{
  "model": "image diffusion model",
  "dataset": "photos with spoken descriptions (Open Images, Localized Narratives)",
  "train_examples": 203450,
  "image_size": 48,
  "horizontal_flip": true,
  "conditioning": "none",
  "arch": "uvit",
  "objective": "epsilon",
  "cond_dim": 256,
  "norm": "layernorm",
  "norm_position": "pre",
  "activation": "silu",
  "mlp_ratio": 4,
  "head_dim": 32,
  "fused_qkv": false,
  "qk_norm": true,
  "parallel_block": false,
  "dropout": 0.05,
  "inner_norm": false,
  "kv_group_size": 2,
  "patch_size": [4, 4],
  "layers": 10,
  "width": 128,
  "positions": "learned",
  "init": "orthogonal",
  "residual_init": "none",
  "optimizer": "soap",
  "beta2": 0.99,
  "lr": 0.0052,
  "beta1": 0.95,
  "shampoo_beta": 0.95,
  "eps": 1e-08,
  "precondition_frequency": 20,
  "max_precond_dim": 1024,
  "one_sided": false,
  "adamw_lr_other_params": 0.0024,
  "grad_clip": 1.0,
  "steps": 9100,
  "batch_size": 256,
  "epochs": 11.5,
  "lr_schedule": "wsd",
  "decay_fraction": 0.3,
  "final_lr_fraction": 0.05,
  "warmup_steps": 180,
  "weight_decay": 0.2,
  "adamw_weight_decay_other_params": 0.05
}
Rows from block 2, named by matrix and row number. Each number is 50 + 12 x the weight over its row's rms, rounded and kept within 0 to 99. All counts start at 0. After the name is the row's rms in percent of the matrix's.
# q: attention query (model.blocks.2.attn.q.weight, 128x128), inputs 0-127
q.36 128:52 35 33 42 53 56 51 59 58 44 53 50 50 42 59 59 52 08 56 54 58 62 58 51 70 64 49 59 31 42 64 40 31 83 46 45 49 42 57 68 52 44 33 23 37 61 50 58 55 65 40 31 32 56 57 53 68 54 73 36 66 61 49 60 58 54 59 57 37 63 30 74 43 60 39 48 55 50 66 39 43 48 56 40 53 55 33 62 29 58 50 63 59 43 43 75 44 31 63 51 65 31 55 52 47 36 61 54 50 65 46 51 63 56 60 40 52 65 66 67 50 55 56 37 42 63 60 42
q.37 063:68 38 66 41 51 49 47 58 71 45 66 37 49 52 64 51 62 27 44 61 34 68 57 57 70 49 47 33 39 25 42 53 55 55 57 56 38 37 69 41 52 71 51 52 40 40 61 52 47 53 60 28 53 75 51 46 52 49 68 54 55 46 85 49 22 41 49 41 28 60 51 36 33 44 54 51 39 36 58 55 44 64 40 50 51 53 53 53 41 38 44 42 60 48 72 65 40 65 83 57 53 37 62 43 37 44 35 47 60 58 36 45 64 69 31 69 58 60 60 41 63 41 55 38 45 67 53 43
q.38 109:68 33 49 64 39 46 55 70 52 58 52 57 43 40 61 56 41 41 67 55 47 44 44 32 46 54 54 43 63 57 44 52 48 49 50 66 33 80 56 42 57 50 44 43 45 33 46 33 55 55 80 44 48 39 38 31 55 82 48 59 48 43 67 79 52 48 48 40 42 13 58 47 56 40 28 40 55 59 44 54 51 53 27 40 41 45 48 59 64 28 71 52 48 38 60 52 34 51 50 23 52 56 35 64 38 42 53 52 46 71 50 44 43 31 49 64 50 53 51 34 44 42 52 22 42 46 29 62
q.39 081:45 54 76 43 66 62 57 50 53 55 43 39 73 59 38 52 58 41 33 36 59 41 55 62 43 57 44 41 53 67 49 54 68 30 39 51 51 45 59 44 21 55 65 65 66 28 40 45 42 19 54 36 57 52 55 37 43 62 58 60 58 60 47 47 56 40 20 37 39 30 78 56 59 43 60 63 40 53 68 55 48 58 55 63 51 70 71 39 46 37 39 45 54 60 64 69 47 54 75 61 44 46 44 78 60 45 49 61 50 38 69 52 51 30 64 54 66 60 54 57 45 46 50 39 47 38 47 63
q.40 106:59 73 81 45 72 49 70 44 69 47 44 43 50 49 58 49 52 46 31 44 38 63 44 30 61 49 53 50 36 49 57 54 69 75 44 50 36 41 55 41 40 58 27 47 45 59 51 39 68 49 43 68 50 51 65 61 58 34 57 51 87 58 53 52 20 45 38 43 45 66 45 59 39 41 21 53 47 70 32 40 64 53 62 60 58 59 41 50 55 45 45 61 62 29 58 64 54 56 78 53 51 51 55 56 52 46 43 76 61 49 52 68 42 66 53 53 72 47 49 66 54 48 39 37 47 51 47 41
q.41 094:40 61 47 32 71 48 58 42 51 42 43 43 64 65 60 41 47 64 31 32 48 51 50 60 64 48 75 44 47 36 54 74 39 52 35 56 42 72 48 43 43 54 56 70 48 45 36 51 35 53 55 59 37 44 40 52 51 33 46 37 51 29 32 52 20 44 21 53 55 73 48 38 58 45 59 42 43 40 65 42 55 53 47 59 47 37 54 62 36 57 39 29 54 71 58 84 68 59 50 68 43 57 52 60 41 54 48 34 56 25 44 48 53 52 54 41 62 49 49 58 46 34 21 42 39 34 70 56
q.42 047:68 71 35 26 39 72 55 57 56 67 52 38 60 51 47 53 57 65 75 59 53 60 58 42 62 65 56 45 48 75 47 43 43 59 62 72 48 44 59 40 44 52 27 49 59 44 47 45 51 64 22 74 54 46 42 55 50 54 39 60 56 36 59 36 55 55 47 61 54 57 55 64 65 34 51 65 38 49 57 68 43 50 49 66 70 46 64 36 58 67 42 70 40 43 50 69 69 66 78 54 52 30 66 70 48 50 44 47 52 56 45 64 69 42 46 65 47 46 48 35 49 49 74 26 44 43 57 54
q.43 075:56 68 53 33 38 58 71 47 51 60 41 56 58 41 48 55 47 59 46 50 73 66 64 74 46 48 72 30 47 48 54 40 68 40 49 54 70 41 55 67 45 49 59 53 56 57 36 52 44 43 49 71 38 46 62 55 51 49 66 44 38 59 48 65 62 31 37 55 50 68 59 49 35 60 45 51 40 58 69 39 52 54 49 55 56 61 57 39 68 65 44 72 41 51 50 67 56 62 42 70 62 45 53 42 62 65 63 31 69 46 42 48 18 64 75 62 53 55 71 20 65 44 56 56 54 63 77 57
q.44 082:61 43 53 40 56 50 34 50 63 70 43 60 56 42 15 48 23 34 28 52 50 62 53 38 46 42 62 47 54 62 64 50 60 53 32 51 54 70 71 63 35 59 45 30 57 28 42 37 39 44 54 41 41 64 49 34 38 61 41 48 62 56 42 40 44 41 38 42 33 49 44 51 65 46 53 50 63 58 40 58 36 49 50 51 47 66 55 47 69 43 49 67 53 66 38 58 57 54 62 15 34 49 21 72 50 59 48 30 58 50 39 57 49 44 59 40 46 57 70 38 51 41 53 19 36 49 52 68
q.45 082:54 48 55 55 74 48 75 63 72 33 75 55 56 55 59 56 52 74 72 47 40 35 44 49 51 77 50 54 49 56 36 65 52 62 46 42 06 64 73 48 59 66 51 41 29 52 50 46 69 68 75 43 63 73 43 65 56 65 51 57 67 49 61 55 32 45 40 49 64 55 46 62 63 53 45 51 46 46 49 39 77 63 51 55 46 46 63 46 63 53 50 47 43 41 45 56 45 57 40 50 50 54 60 67 40 42 57 40 53 65 64 41 42 55 53 55 57 42 61 73 64 63 33 39 53 55 39 40
q.46 103:60 27 55 46 26 51 42 45 51 65 73 57 52 61 34 52 60 69 80 42 67 43 60 56 53 53 35 50 57 69 64 43 48 29 50 57 33 59 59 69 60 43 73 46 38 51 61 42 58 70 67 53 33 72 38 50 52 58 60 32 54 65 54 44 38 43 75 60 39 39 48 45 81 50 46 55 49 53 48 59 49 52 31 53 31 38 56 48 40 61 56 56 54 73 33 39 56 60 42 43 48 62 51 53 61 62 42 64 54 63 44 43 37 42 58 58 34 49 65 54 67 67 41 41 63 77 54 60
q.47 128:58 37 56 62 53 29 79 43 39 39 37 44 40 47 67 47 44 50 37 53 47 48 40 61 34 28 46 50 37 30 49 39 38 64 47 58 61 28 41 49 55 61 40 42 52 72 45 44 43 43 19 52 56 49 37 28 50 37 41 54 52 64 42 71 72 59 61 37 46 37 38 56 34 44 36 44 51 36 37 40 58 53 69 44 61 33 54 44 43 69 70 41 35 35 47 22 51 40 43 55 45 35 62 19 55 61 58 53 46 40 50 47 51 36 39 42 26 43 49 49 48 30 41 69 50 47 56 36
q.48 116:49 55 52 42 58 38 48 51 37 64 68 46 66 49 45 54 49 68 43 62 49 49 60 47 49 70 55 50 76 64 42 49 54 26 50 62 48 61 37 44 47 51 46 55 74 41 68 46 47 63 58 49 56 37 56 30 73 38 39 40 21 59 61 49 63 66 61 58 57 32 65 25 45 37 38 68 51 47 46 63 59 28 35 53 54 51 67 63 76 38 66 60 58 50 65 39 60 44 49 39 58 62 54 63 57 38 50 65 54 47 54 69 63 52 38 74 49 28 21 47 52 41 73 39 57 53 49 59
q.49 097:57 54 56 58 26 52 42 23 54 66 43 45 48 61 55 61 46 47 44 36 60 68 65 51 57 40 37 49 40 49 55 57 58 61 70 57 53 54 63 60 42 45 84 48 52 68 58 40 52 55 48 53 48 75 61 71 37 43 68 48 34 55 63 15 51 58 57 61 57 88 57 43 57 49 62 51 52 66 57 59 53 47 32 48 45 31 58 50 51 63 45 48 35 50 49 38 51 36 67 45 23 56 32 38 69 52 51 54 63 53 67 51 40 64 57 40 36 47 50 41 42 73 72 34 47 61 34 56
q.50 104:63 67 62 36 60 56 50 36 50 37 46 35 50 56 71 45 51 67 52 56 27 57 54 51 65 54 60 45 48 48 37 43 53 64 47 53 55 37 45 30 50 47 37 63 42 57 46 50 61 57 52 60 58 47 55 67 60 49 29 51 62 37 66 27 43 40 37 47 67 56 64 32 10 47 52 60 27 55 49 36 50 33 71 65 65 69 51 45 43 52 60 54 39 35 64 72 49 58 62 63 62 26 72 54 42 49 55 66 60 45 57 64 64 79 53 50 62 57 52 47 51 39 65 35 39 47 66 51
q.51 050:66 36 69 66 59 63 63 49 44 48 69 35 64 60 58 47 44 68 47 49 53 70 56 48 49 43 62 59 47 53 52 40 55 59 49 84 46 57 83 47 43 57 56 61 53 44 54 49 46 56 57 62 51 51 69 68 54 67 72 39 70 63 64 30 60 50 28 55 56 69 64 44 53 53 54 59 60 53 63 42 49 57 53 61 60 60 64 37 56 39 48 64 37 50 47 80 54 70 73 51 64 63 50 61 52 73 59 53 60 60 68 55 59 53 60 61 56 60 53 57 53 50 59 10 46 38 52 68
q.52 108:46 58 33 49 65 44 44 66 19 48 58 27 56 39 35 37 60 57 51 57 52 55 41 42 56 71 62 52 37 52 35 60 33 34 67 32 60 37 42 38 60 31 64 45 64 43 43 59 16 66 34 48 42 34 44 25 51 51 39 49 44 30 39 41 37 61 41 64 40 46 55 56 46 36 67 48 49 45 78 54 62 30 35 61 38 53 54 38 45 55 54 33 66 63 43 54 36 56 59 30 52 57 47 29 52 38 41 56 31 40 45 52 67 30 50 50 56 49 40 38 44 35 44 46 49 35 54 64
q.53 094:56 24 57 28 46 39 30 44 32 47 06 65 42 52 39 45 34 18 44 60 41 41 42 75 47 25 36 47 61 49 62 53 36 49 40 40 66 32 41 46 34 58 40 44 39 45 38 39 41 43 43 56 54 41 42 45 52 33 57 60 46 46 33 54 51 43 50 42 47 27 45 41 44 39 24 34 52 39 50 51 38 39 63 62 62 42 59 47 36 56 51 54 32 58 56 50 58 44 61 68 30 35 42 36 53 70 50 35 50 44 38 50 46 32 48 31 32 39 51 36 50 48 46 59 42 45 64 43
q.54 116:57 37 54 47 62 47 29 59 35 53 62 44 39 59 62 48 56 79 37 59 33 46 33 58 32 40 48 59 58 66 35 44 58 44 60 44 59 51 39 50 52 45 59 57 54 50 50 54 39 67 51 66 64 59 40 63 50 45 25 49 38 35 43 63 31 49 69 30 55 30 65 42 28 56 58 44 47 39 61 51 58 66 58 58 32 29 50 46 41 46 47 38 47 44 48 28 65 47 22 47 64 56 55 17 52 49 27 51 51 50 49 41 49 66 25 26 48 47 32 67 56 52 36 60 60 55 28 40
q.55 042:42 62 50 58 32 40 34 37 47 40 56 22 50 53 37 54 53 42 96 70 69 55 69 45 41 37 53 37 57 54 57 54 46 40 65 64 43 55 49 43 40 54 86 51 39 43 70 38 35 56 42 36 54 60 25 43 48 39 56 42 56 34 38 31 52 65 65 53 32 34 46 55 41 37 50 45 54 50 51 60 48 62 35 58 43 45 53 47 49 53 44 40 47 64 43 37 40 62 47 44 45 53 59 49 50 55 25 27 54 48 57 43 57 51 73 44 33 51 31 51 56 69 38 32 60 57 37 32
q.56 089:49 36 41 37 56 70 43 59 63 59 49 19 56 41 57 42 53 52 61 65 66 59 55 40 49 57 38 46 46 44 47 59 37 67 82 59 44 45 41 39 42 46 60 41 50 64 52 56 64 41 45 43 54 58 49 54 42 62 51 53 48 80 62 50 61 70 75 39 28 66 44 79 50 46 66 59 49 59 82 34 70 51 33 54 48 43 50 44 53 48 58 57 56 59 29 41 58 48 58 32 52 60 42 44 28 36 69 47 56 51 80 48 49 28 44 43 58 54 60 63 57 56 49 49 76 37 42 56
q.57 074:42 54 44 44 40 56 34 35 47 39 59 43 52 52 33 58 47 25 67 38 38 49 45 35 41 60 72 61 52 48 56 63 49 23 56 44 32 63 54 56 48 49 44 39 40 40 54 37 33 46 49 50 52 63 33 43 43 49 51 29 46 32 48 28 41 65 57 53 48 32 48 63 55 48 30 36 65 25 41 71 49 48 36 59 61 31 51 51 56 63 48 37 61 43 54 78 43 64 49 43 38 58 42 59 61 18 48 31 36 53 56 32 64 38 45 48 23 30 46 66 57 54 50 18 47 47 47 42
q.58 097:37 36 40 64 62 28 54 44 33 28 75 54 39 59 37 29 40 51 63 52 57 40 48 73 45 69 51 55 65 51 56 71 37 52 61 56 66 57 65 47 64 52 38 47 53 50 37 36 51 64 52 49 26 64 38 67 70 46 44 39 32 41 30 49 53 52 38 44 73 31 33 40 68 62 72 41 61 22 70 43 43 49 54 50 36 60 51 63 33 34 47 42 32 53 44 34 32 50 44 58 54 50 59 38 50 66 38 38 57 47 40 46 61 39 61 44 51 49 41 53 51 56 40 55 36 28 49 45
q.59 092:62 67 54 36 54 49 68 55 65 47 34 46 77 60 64 52 32 59 38 49 40 60 46 51 46 38 73 45 61 69 33 45 44 50 25 66 28 64 64 45 44 69 40 68 49 48 39 51 34 38 50 55 76 46 57 34 56 51 53 71 47 60 60 56 51 60 35 59 57 74 50 38 44 20 63 46 47 40 38 54 67 55 50 56 44 53 55 32 65 53 50 39 29 42 67 48 67 55 50 61 36 68 54 54 45 60 53 52 54 45 53 53 29 47 47 35 74 43 33 37 39 44 37 24 39 46 47 60