Weights of a small image diffusion model: activation silu.
Rows from block 7, named by matrix and row number. Each number is 500 + 25 x the weight over its row's rms, rounded and kept within 0 to 999. All counts start at 0. Numbers have three digits each. After the name is the row's rms in percent of the matrix's.
# skip: long skip projection (model.blocks.7.skip.weight, 128x256), inputs 0-127
skip.0 099:492495494479474537506493567536520470495495529485500464470505537500496539471477511502486505478517503478521505466478536483476539500524499508494452492514493562514522494478440505526485509503519492542475527500458532472532479508482484516508447478461488510511484480488501458474485495537507543474465500514552492532485482473487485521479496505491520531514520461490505517490542540478545493490504
skip.1 104:558487513435472477454481523508508526502492486527512532498497496484461468496504491488493495505477509519489489536527502506507517504494498505515505523494528488521496495486500516490535495502486463557505490515503505461503509485480462515487515511513476463548501446554503427499492519499492495474496521483486500525487506480521500496520489492468511481480505507513506482511525524497516531533472
skip.2 101:499538469520501511491490482523499525476525506542500501478507497518543468471508513464490529530468516468484524528443527477494478491485496538458484499484482480507481487459492541500491523460482512494481466539470489487498504460480479473466468452505529505504506517513490512525509460486503502468531547519497500469519514469482462517526505497508476536560473482514476502508510477544503519538516
skip.3 100:486487529522527489530501528517496483512502488527489478513483495470468481511433534503489526532520497488471477504520496481495499477514517494517494483546485494458494501508534498541485501521457452544495492435490528484509457491559481483497490519507515488511507496492504539488525483499492550494543458481472521531548509504512499533479464484532536466533475524491477477501509474484488495528506
skip.4 101:482486521485496563492484523485521540470475515473539490521498499455506468507531482497460469481491476503527476462501489515477451514525491530507511533484534484477497510462464469483480440470487465536511468494507477512433497499508507468505467507468491498524501501494498460502525522532498514517501525530481508534489501515510540483533532506542492475541498506509497458474465509461490499486479
skip.5 116:506527496500474514496502502478481484513494491503515531509530511471462535496494504498485461516484495491520502498459503500498496518525524497484533431536529499450514527506527537518532538503513489527499481499473519506513506514526503518522517497474541486493454512491475482498529498529492498476443505528526485476480556509511496514501509514524460519484503487444548466522515512502502520542470
skip.6 102:479510476517524514508471484481502509540508443523498489484500493470527543502488487484495498513511505520528492512499502477480508488519504512462513485507478478504493490493496483497478508536469488543502488476494475505462527479489489446493481508502491473514486518428539477479475473521477469480503510545484483535513565468495531498510493497523514482512528515495518533484515498502478494486501
skip.7 099:490468527481530516531467446484480484490485479498507536543479503500515495455517506512521503469490479480487494521527538529490513488497483444500473493470518507496457507522469520437511467522500504520539522460473509465523521475542474521497525487491476510458489569542458518508528458496499478462477490505506517542502526473462530494509495515535512489511515495533470538511500497499502512526512
skip.8 092:467473523482536529521497443505521483485492538526532477529456483538538495498493503527491513543518545508530479523490524507493518472528533484431491500490564463511499508511513491510518518499478458505477533483501489490463531531509501517472512528507506489497497470504498523480511509518493506576468527495465516506514548558504523528471467505485511450447496462450443494504557504548516499506521
skip.9 089:520552503500486486486511520480469492507487518490512511547517484500534499530532497506523523516518540489528532522441440536489489471518480495508465551494499503431494485488475522476482451495482468489539471446524456492514533485478537519475523523498533496545450478501494500463520456476486486504550526540476488507515460489508517497478460496458505490483485525504502450534520515492463526528490
skip.10 100:475448494450500481533522524494492502489508535471511495487496479452477530504499507502487508490513480455509534552535531486494510508504511438516497457463536495483498493481466468509517499493526527505447492512487502513484512491513478491471493464476480518526540490472435538477425460506478502485522491500524536534521480481483476494553494513496503532509508503518529453500498484509463559506487
skip.11 100:510495502493508481506514508514453504496515523468514525505476476445518479464530521523516491492458461486515489459476499517520505476480494508464545503499465511561459522458501517444463555494488502516486478556559517423499496509517527511530523531462490520508491517475486491503493522523489517534480499514487535519516436522464506523511504494505530512455517470498509486512534468469519519552518
skip.12 105:541530474512498510500478519488551531503526497543534498518477504477477528492488502513518545443547458463468515516508532504532513493494479515470484501515509486463473531519490520474462511488490519506498490553510490533444506483495508494520539526489503523525507482527517498505508513505513465528485510500484489493515485453544464476517500509495496468474484454472487501496555484467471480462521
skip.13 089:501503461513478482508493539500501500496478507526513511516449535534469499462470475511470514453512526453502482523508516503501523493483518544488552496511493531533474499480468512498562436551501507498488529503514514489483510456454504469520512511498510473449494523493492486506518496499460512538507464481491495498503465531502524525535494480525509488503488507494472446501491465491469454507465
skip.14 107:459521483520444487484509473489487497491518533497521507491475508515485463507513540494480516493469504476509489497508524469497516482501487438506482472529477493510490508510529500493484539496442461461492503470516499493511493556519510480492487532512499537539493453521485479470461488509484477506511498492514496519488441495504488502493547516488532480524495499477510517471512456495473486485487
skip.15 095:521517477451548462512458518498512496503521488469483513509498508490485493522504479445491482511472481493470486530465511489472523551452481512492526460492505511489491494469516489481537508503485463499493464508497491514465470477485513545526463491546518498482483485500474482457474523489516495486468488498496473484499488442464520529469489504522486466494555492479475490515499523484515487513536
skip.16 101:473488492520513524496499532457495496464510506509476507493490543453491508492491503550482508496467472520502491495509519540513485534472479508493516512509481490481441463509521534539474501484557480499476491470440445498568484460478527526447468549495488537501507483530480475496506528502477500550484500497490460527472490488463483566512483514498477478480485520545469485486507494479534512483532
skip.17 099:504495513480483486512528561495484468500518544483488527472552477481490500485532518479474548495472487483454501490509527507522485487524492479468501495484525507503509488497503478464488508533470501483514459529527504493504497493451506486457524526506462489479534466493511510489534468493461511459562511540498516481443560491503546524466491506489483505490446523515479525516491494472459458480516
skip.18 102:524500506507511489487464510529523469478469520501479479485464465442540480507507475505542478496516499476506494495446521499446504507483475493524491484512513514554491515520552472493486501502522517523518536502508578522502526529455473491454517490519484525502484485535492535484495473484499500490485532501525500470521504535496552475480508541516501520519499520508477509532497466485516492488501
skip.19 101:489489514552498549488536531475532491511497513498482469486489460493500540477495505476490516502481515481498520490495466502466486459492481515518505519488502509524529524491458495505482505503485524494491518516466506544488488523497535502497492522504484523470469462454494483498539501470515524463507450472479498537498482457497511498569497494502506551490506498507505525513490524498496502508488
skip.20 104:484515491499460497525483485532502502512532573535449517493526476485469514481490505487519473483520527506452492455567495539494473514486518499460493544506528465460442469462493522515479514519503455529483550514489492507482481526523511484521478506502488490487508489482453513497496516489495517501475523508499443470511483507461508492538521494508498542500485466477484504497514520512512474510490
skip.21 106:508494543479510480493508479489522500522510462490476490497466502516466509465467486489482507472472532554507500494534522542494531505513523507480437490480503482499491481508471539530519499483510531461570495498473540544505474548479488480496514464520553527523480439504512488476503501494503533475461517507501498476471475482526507502511472485506530510525499451513482450501507507467497523498493
skip.22 104:492459524492499474496485516515478546522526499513518501474500480475473485480502499459503519495503465499488505494517469496481505515514493459482517489478506522514464495545506459487500524463470515509488550461501471506494482483534493549508471485532462500459468474497550500471468506515493472520484538495499457455484474472470514484518527507535482517484460480485507507509536510498547513533496
skip.23 097:503500509487548485500545549493499532492542498509468480516568516473513527492531475496545482503471502491477474502503475474476480509522547505506503482506500503477494499482473508509490505521499502478506542495477494516514501464473491462530505553516515524506539495524506503480501425525454537501506521486540515521460482505518522486443515498514485514502511508496479490470514491524502496507508
skip.24 100:506483486483499505524474490476497509480498500488516491499498471550549519490484490487514534531494499524470507520498526491486472523536450522526507448478464493466508491479535502522493497530518519508499518527539460511452490530519459480517561495493456480482493504496503484434506464510513481474502515489523487520455475522513512541515512462459487489513514472494505485496538521470483534481457
skip.25 098:518499486522555500476511510473479478470505477523517475501504497518474445498467534494530493534529523478550525525532513480469487543555489514486510478467527508493470458480503512471481502508534491476475501526521529504528506514528511520479480542499542498459482494473509492432480528474542502470468531473468525537525496537534484525555502518499491505479517535547505527519488511478515499494487
skip.26 094:515491492508496480483515475489546484491508491516507518547502537495490495488533513478487493494470510494525507512493474479493483436507456500449465510492476486485489511535486531521521501495496513504474524506498529547457480445480509504458482467528467542525495521489493491459495477501479508486545478496484511531510506532496481465451484539519504515492524470517499475500529504468487501547541
skip.27 106:506556529469516510455514477468503476509482500487508460552482521546548449517453475521505462482512485507478514495511489487470508502510500473485501485483500523507501496507529498484467497517504531490486467499486488515513518502462486489519468497449486496488482492516495534487532474505481530459512488503494480471456519504463484516498518487517515512532472497467542491498521517468477513505529
skip.28 097:473448485483517479486472465509492479498487490536488518515510537518467502466481505534482533509499496491523510441505442467488504513479509502526481476492544552521457525462518493534493508506494448511522519493485492494491534513458504456517499490478488488532504512518525528506492483466507557453486537497470521468492514479469496478531507486501501473468513513533507465476548449513480495488501
skip.29 095:500504535519460486524544482551484508470470488495523465474543515499455514512504517487476474499537494551509488509505524474502503477439460460492491531455484520512496503456516450486486525529504507517493546513497545524513491478450512500498501530533500462487458528548493528444504508505556538525507525532488435525515472549502458471524515509498537487489461454472538498493489512484491494497512
skip.30 095:507491497458529500500487520516536480523493524520531566492502506524510478496468462505505510503510517460510531495521486463490509505526488500503467529480485469443461540480506514473516555541523546493487483461470492514527493476489517481499502515491490511514491501525483487485500486502499489526437532504483501508514467506490508531517469463515520498439456526505473518497516511498531505487499
skip.31 092:513501484520513499475510491529517496467484489475487478494499489505484500479520489519512494481521530486464477516514479466481515519490459448519513536543528483486487492511489528489491488483487477466498521516529531509468515540489520502481503484481485512502501527553516469514469482522518537489526495505469465475491542497490548481520471492495528505475553524507495507477485482488505497549469
skip.32 098:522487492496554493498544520470481480475467512514515491520457517498488492504467466440476523519513494527506443480494538512486517537496456511502506494510506444493493555528456455503489514505476489482540493514543483534492502497479474512465489555481488479465526552518505493535492554497503503507516524481575497537472517504487488485492519483489465533572461483490510494513501491451542552496409
skip.33 094:495504491497497501479482459507495470500483505507517462488498515525482563510493502510494471498458459527492483515511485535492479544434546498468498490474491504511578507500560502468529526484449505459479513494513502491495455475489525481454519472452505521524502500508544497474479463519553495531533484484511465547480519486472509515524480526498546525528497522465470482537530493522535478525532
skip.34 101:471506540484534519564459482535468487460474516470546501482512501465520489501508492522528474483484512481496517548508467500492496489535514509485509519528474520482477479505486513514501515494442503503497472513499489516486493492451517534467532487496469472507510497503521506532499535494485517500512494524509496474498495517484485523516522499505563542514541505499457480511531532494506473452464
skip.35 100:478538483523526519436488517475493516488499504530498542496463493517500506500469474509474497482503469525535481532489497479519481490488485471479480534503484527495482499500493490484507518490498479533490508497497446510485541508498478499513477526539509503457504450520503506472491479497505523460520478490543487457537529520503510485486462494501489521489505518459465520469489499499507542507497
skip.36 104:536475492533499548504474499527499487499527532519489480523496521485459501482470540493509495501496505460527487500493550503517501475532484492492495489496495475444514532485532535501472480513456512487523488504485495514469548538477521500521485497510498456475497528522505529502479487526522500472512476514524541466476489510475464504471465500502488487466505529516508487489457519470508495492504
skip.37 100:513492473452494501531475545523514503528478535495475509520469498476520491460506565495521478512542525494515467553492485463477523540494509487452537441496487484536493504508480513472507449521491459482477494504481456484529520552480508483514524532482465525447504496483540501521516522449533471506492483523532480491496453553504472477479505492531511490490500459550488484487514535518479519498489
skip.38 099:488587522494482525491476503511495451525481490489512499544483487483493532472533455475496449518516488492499456487509526454493482534470511480530525502483526499477499491486472518497495475527490496520495475525478497491481510515483485522488473519472493542504491505481544513539471497471490461497532499458509487511521494570497470511532487507417492471476460506475488519513529504529518476529459
skip.39 092:511499499505498507469511512487502416469498556521511499512460482487496525450508489513505484543483475467487470495534487485556520514495464544514501494484528482495494550515465506527502476491524495486507504528528495504478483494478526518552514518545496473522513494497492469488503505466507508500515457500509489481545515494496501471546503477565454492484498499536523509471522471506509515536536
skip.40 119:511511517506511543500504510501498508500517521538494490493472517526512511498519512493528521511498508498518518445488500490484482516517525486474502500516508500507522491508520511500522488581521496502487517503497509511480474472519508536470493536518482498500505478526512502468506487480520493520484497489507498470531513469472499469510538496483527455495554481492507458472493542496495516519482
skip.41 097:507476522516504519513494527469555515494521504508484477463491525478518501531502462505489504517534487475489477505486468478514485466522510449488490480461524502454484518504503521478523504523476494498534532500534504489526475522456532539500498480515504530488503499484498478480510550470480467492479506520471491537492526528454496504454499488538510591493498512505501468495514493498512487474501
skip.42 109:477458540461486499518505504477528530491546466464484531528503496504506463442481501541516491500490474465522513540467473532475493522487523496479512536496490505475511490479466452537461479511483524513524511502541489529533484484503468522559513470508528515449492459519542462501500482502496490466495510531496483517522516518466508477504503523499503479520499513467484553517488469487525484492495
skip.43 102:517468475441506509524459531506486519529509487490458493510477505506513492506502492501509514491450477504527513483512505487529465499519507499505480492492459485474483462487494521516508513456509520488477508524507502553499527538501515518475471512509511530493495543506500486528499473467508559510499501499471514510481535489519498438490501498474512477517499479471525514488520481500483476534450
skip.44 098:489486489480483466520491501500502465472473476510485529519492469482503485509493477528525525489484487503462471469468494493489485481481512508509502517477511499493490527559513521468492539540509495504490517516478463485494513510472468499475489456510537513484510475479499520480515486498487510485506513492484463499514479482513478518542507448537540498505510505484502518527445546492473497499497
skip.45 096:499498534460504513485492512520530498519494516503497493542501479536496526487505504498506488478478505544490564475466513451509526496516475497472487479498519454505500458497506485456496473467549475505552517484514531502497474498525528473510504479520487480510491505457481489540505492488510489491560520497504476485495442540464486533538472513517492473543534502470495512491459521541510496480506
skip.46 109:497511498502520487497515487484523469497486475535494518471502505540536482511486494486498462488542481511495498511485525487478480518539536500474492476516496497503518526498474531511452450471496464546457486534521533496510529542494547464493514464527517519490482487518513484495509526486395498487499475466548501534483506480487510487516514500523505457514483507530450500501510485473515480507505
skip.47 106:484476508495489526496501429515529516519513508498481484516534462525490486479515496515486479546470518510499509529518502484521482488473497509474530484527513473535485491536440558493479508487470467490511496489523489549490536506486477493497510543487514491500457510471479517462483482499489524520489499496503500497514533477503478513506516522486508490492434534483530518468476531471517461499490
skip.48 111:458491552545493465511524470491509471517569462484471480486495499504492507529476501480499513500501549484480496516472496492502506463472523503476488506515517537482460460503451468472535488475513490502503445500499513491460499476498477473499523538475488506497546508514532474467450516516517504517468521517476515485481497485494492493514479535479475517491504475487482516506465493500510527509466
skip.49 102:504504498463514511454518510503460489540471503478462470457501487525540520518478458503491488506472486466476508504441459512514533497468498482496497518499496450461495499508469483524491520515496503497455509545489486526516520482514535501504474533532527508510471488491478538523459537529520525470503495507513496513471503497530498521479499519548560468462490482519517506501499469505468521475470
skip.50 098:530510484458520515495495478503498502482541495523521521511480483473507507508477460537466531477510477484513468446502535478501511542490499534498513503497479518485474461499453480505499533470486511513470527481474523533518477468497524515509542485498505501528463525459524522469509504497502513462542518510502487529494508495514505523504501531440493505506492496532485491505484485496504487508511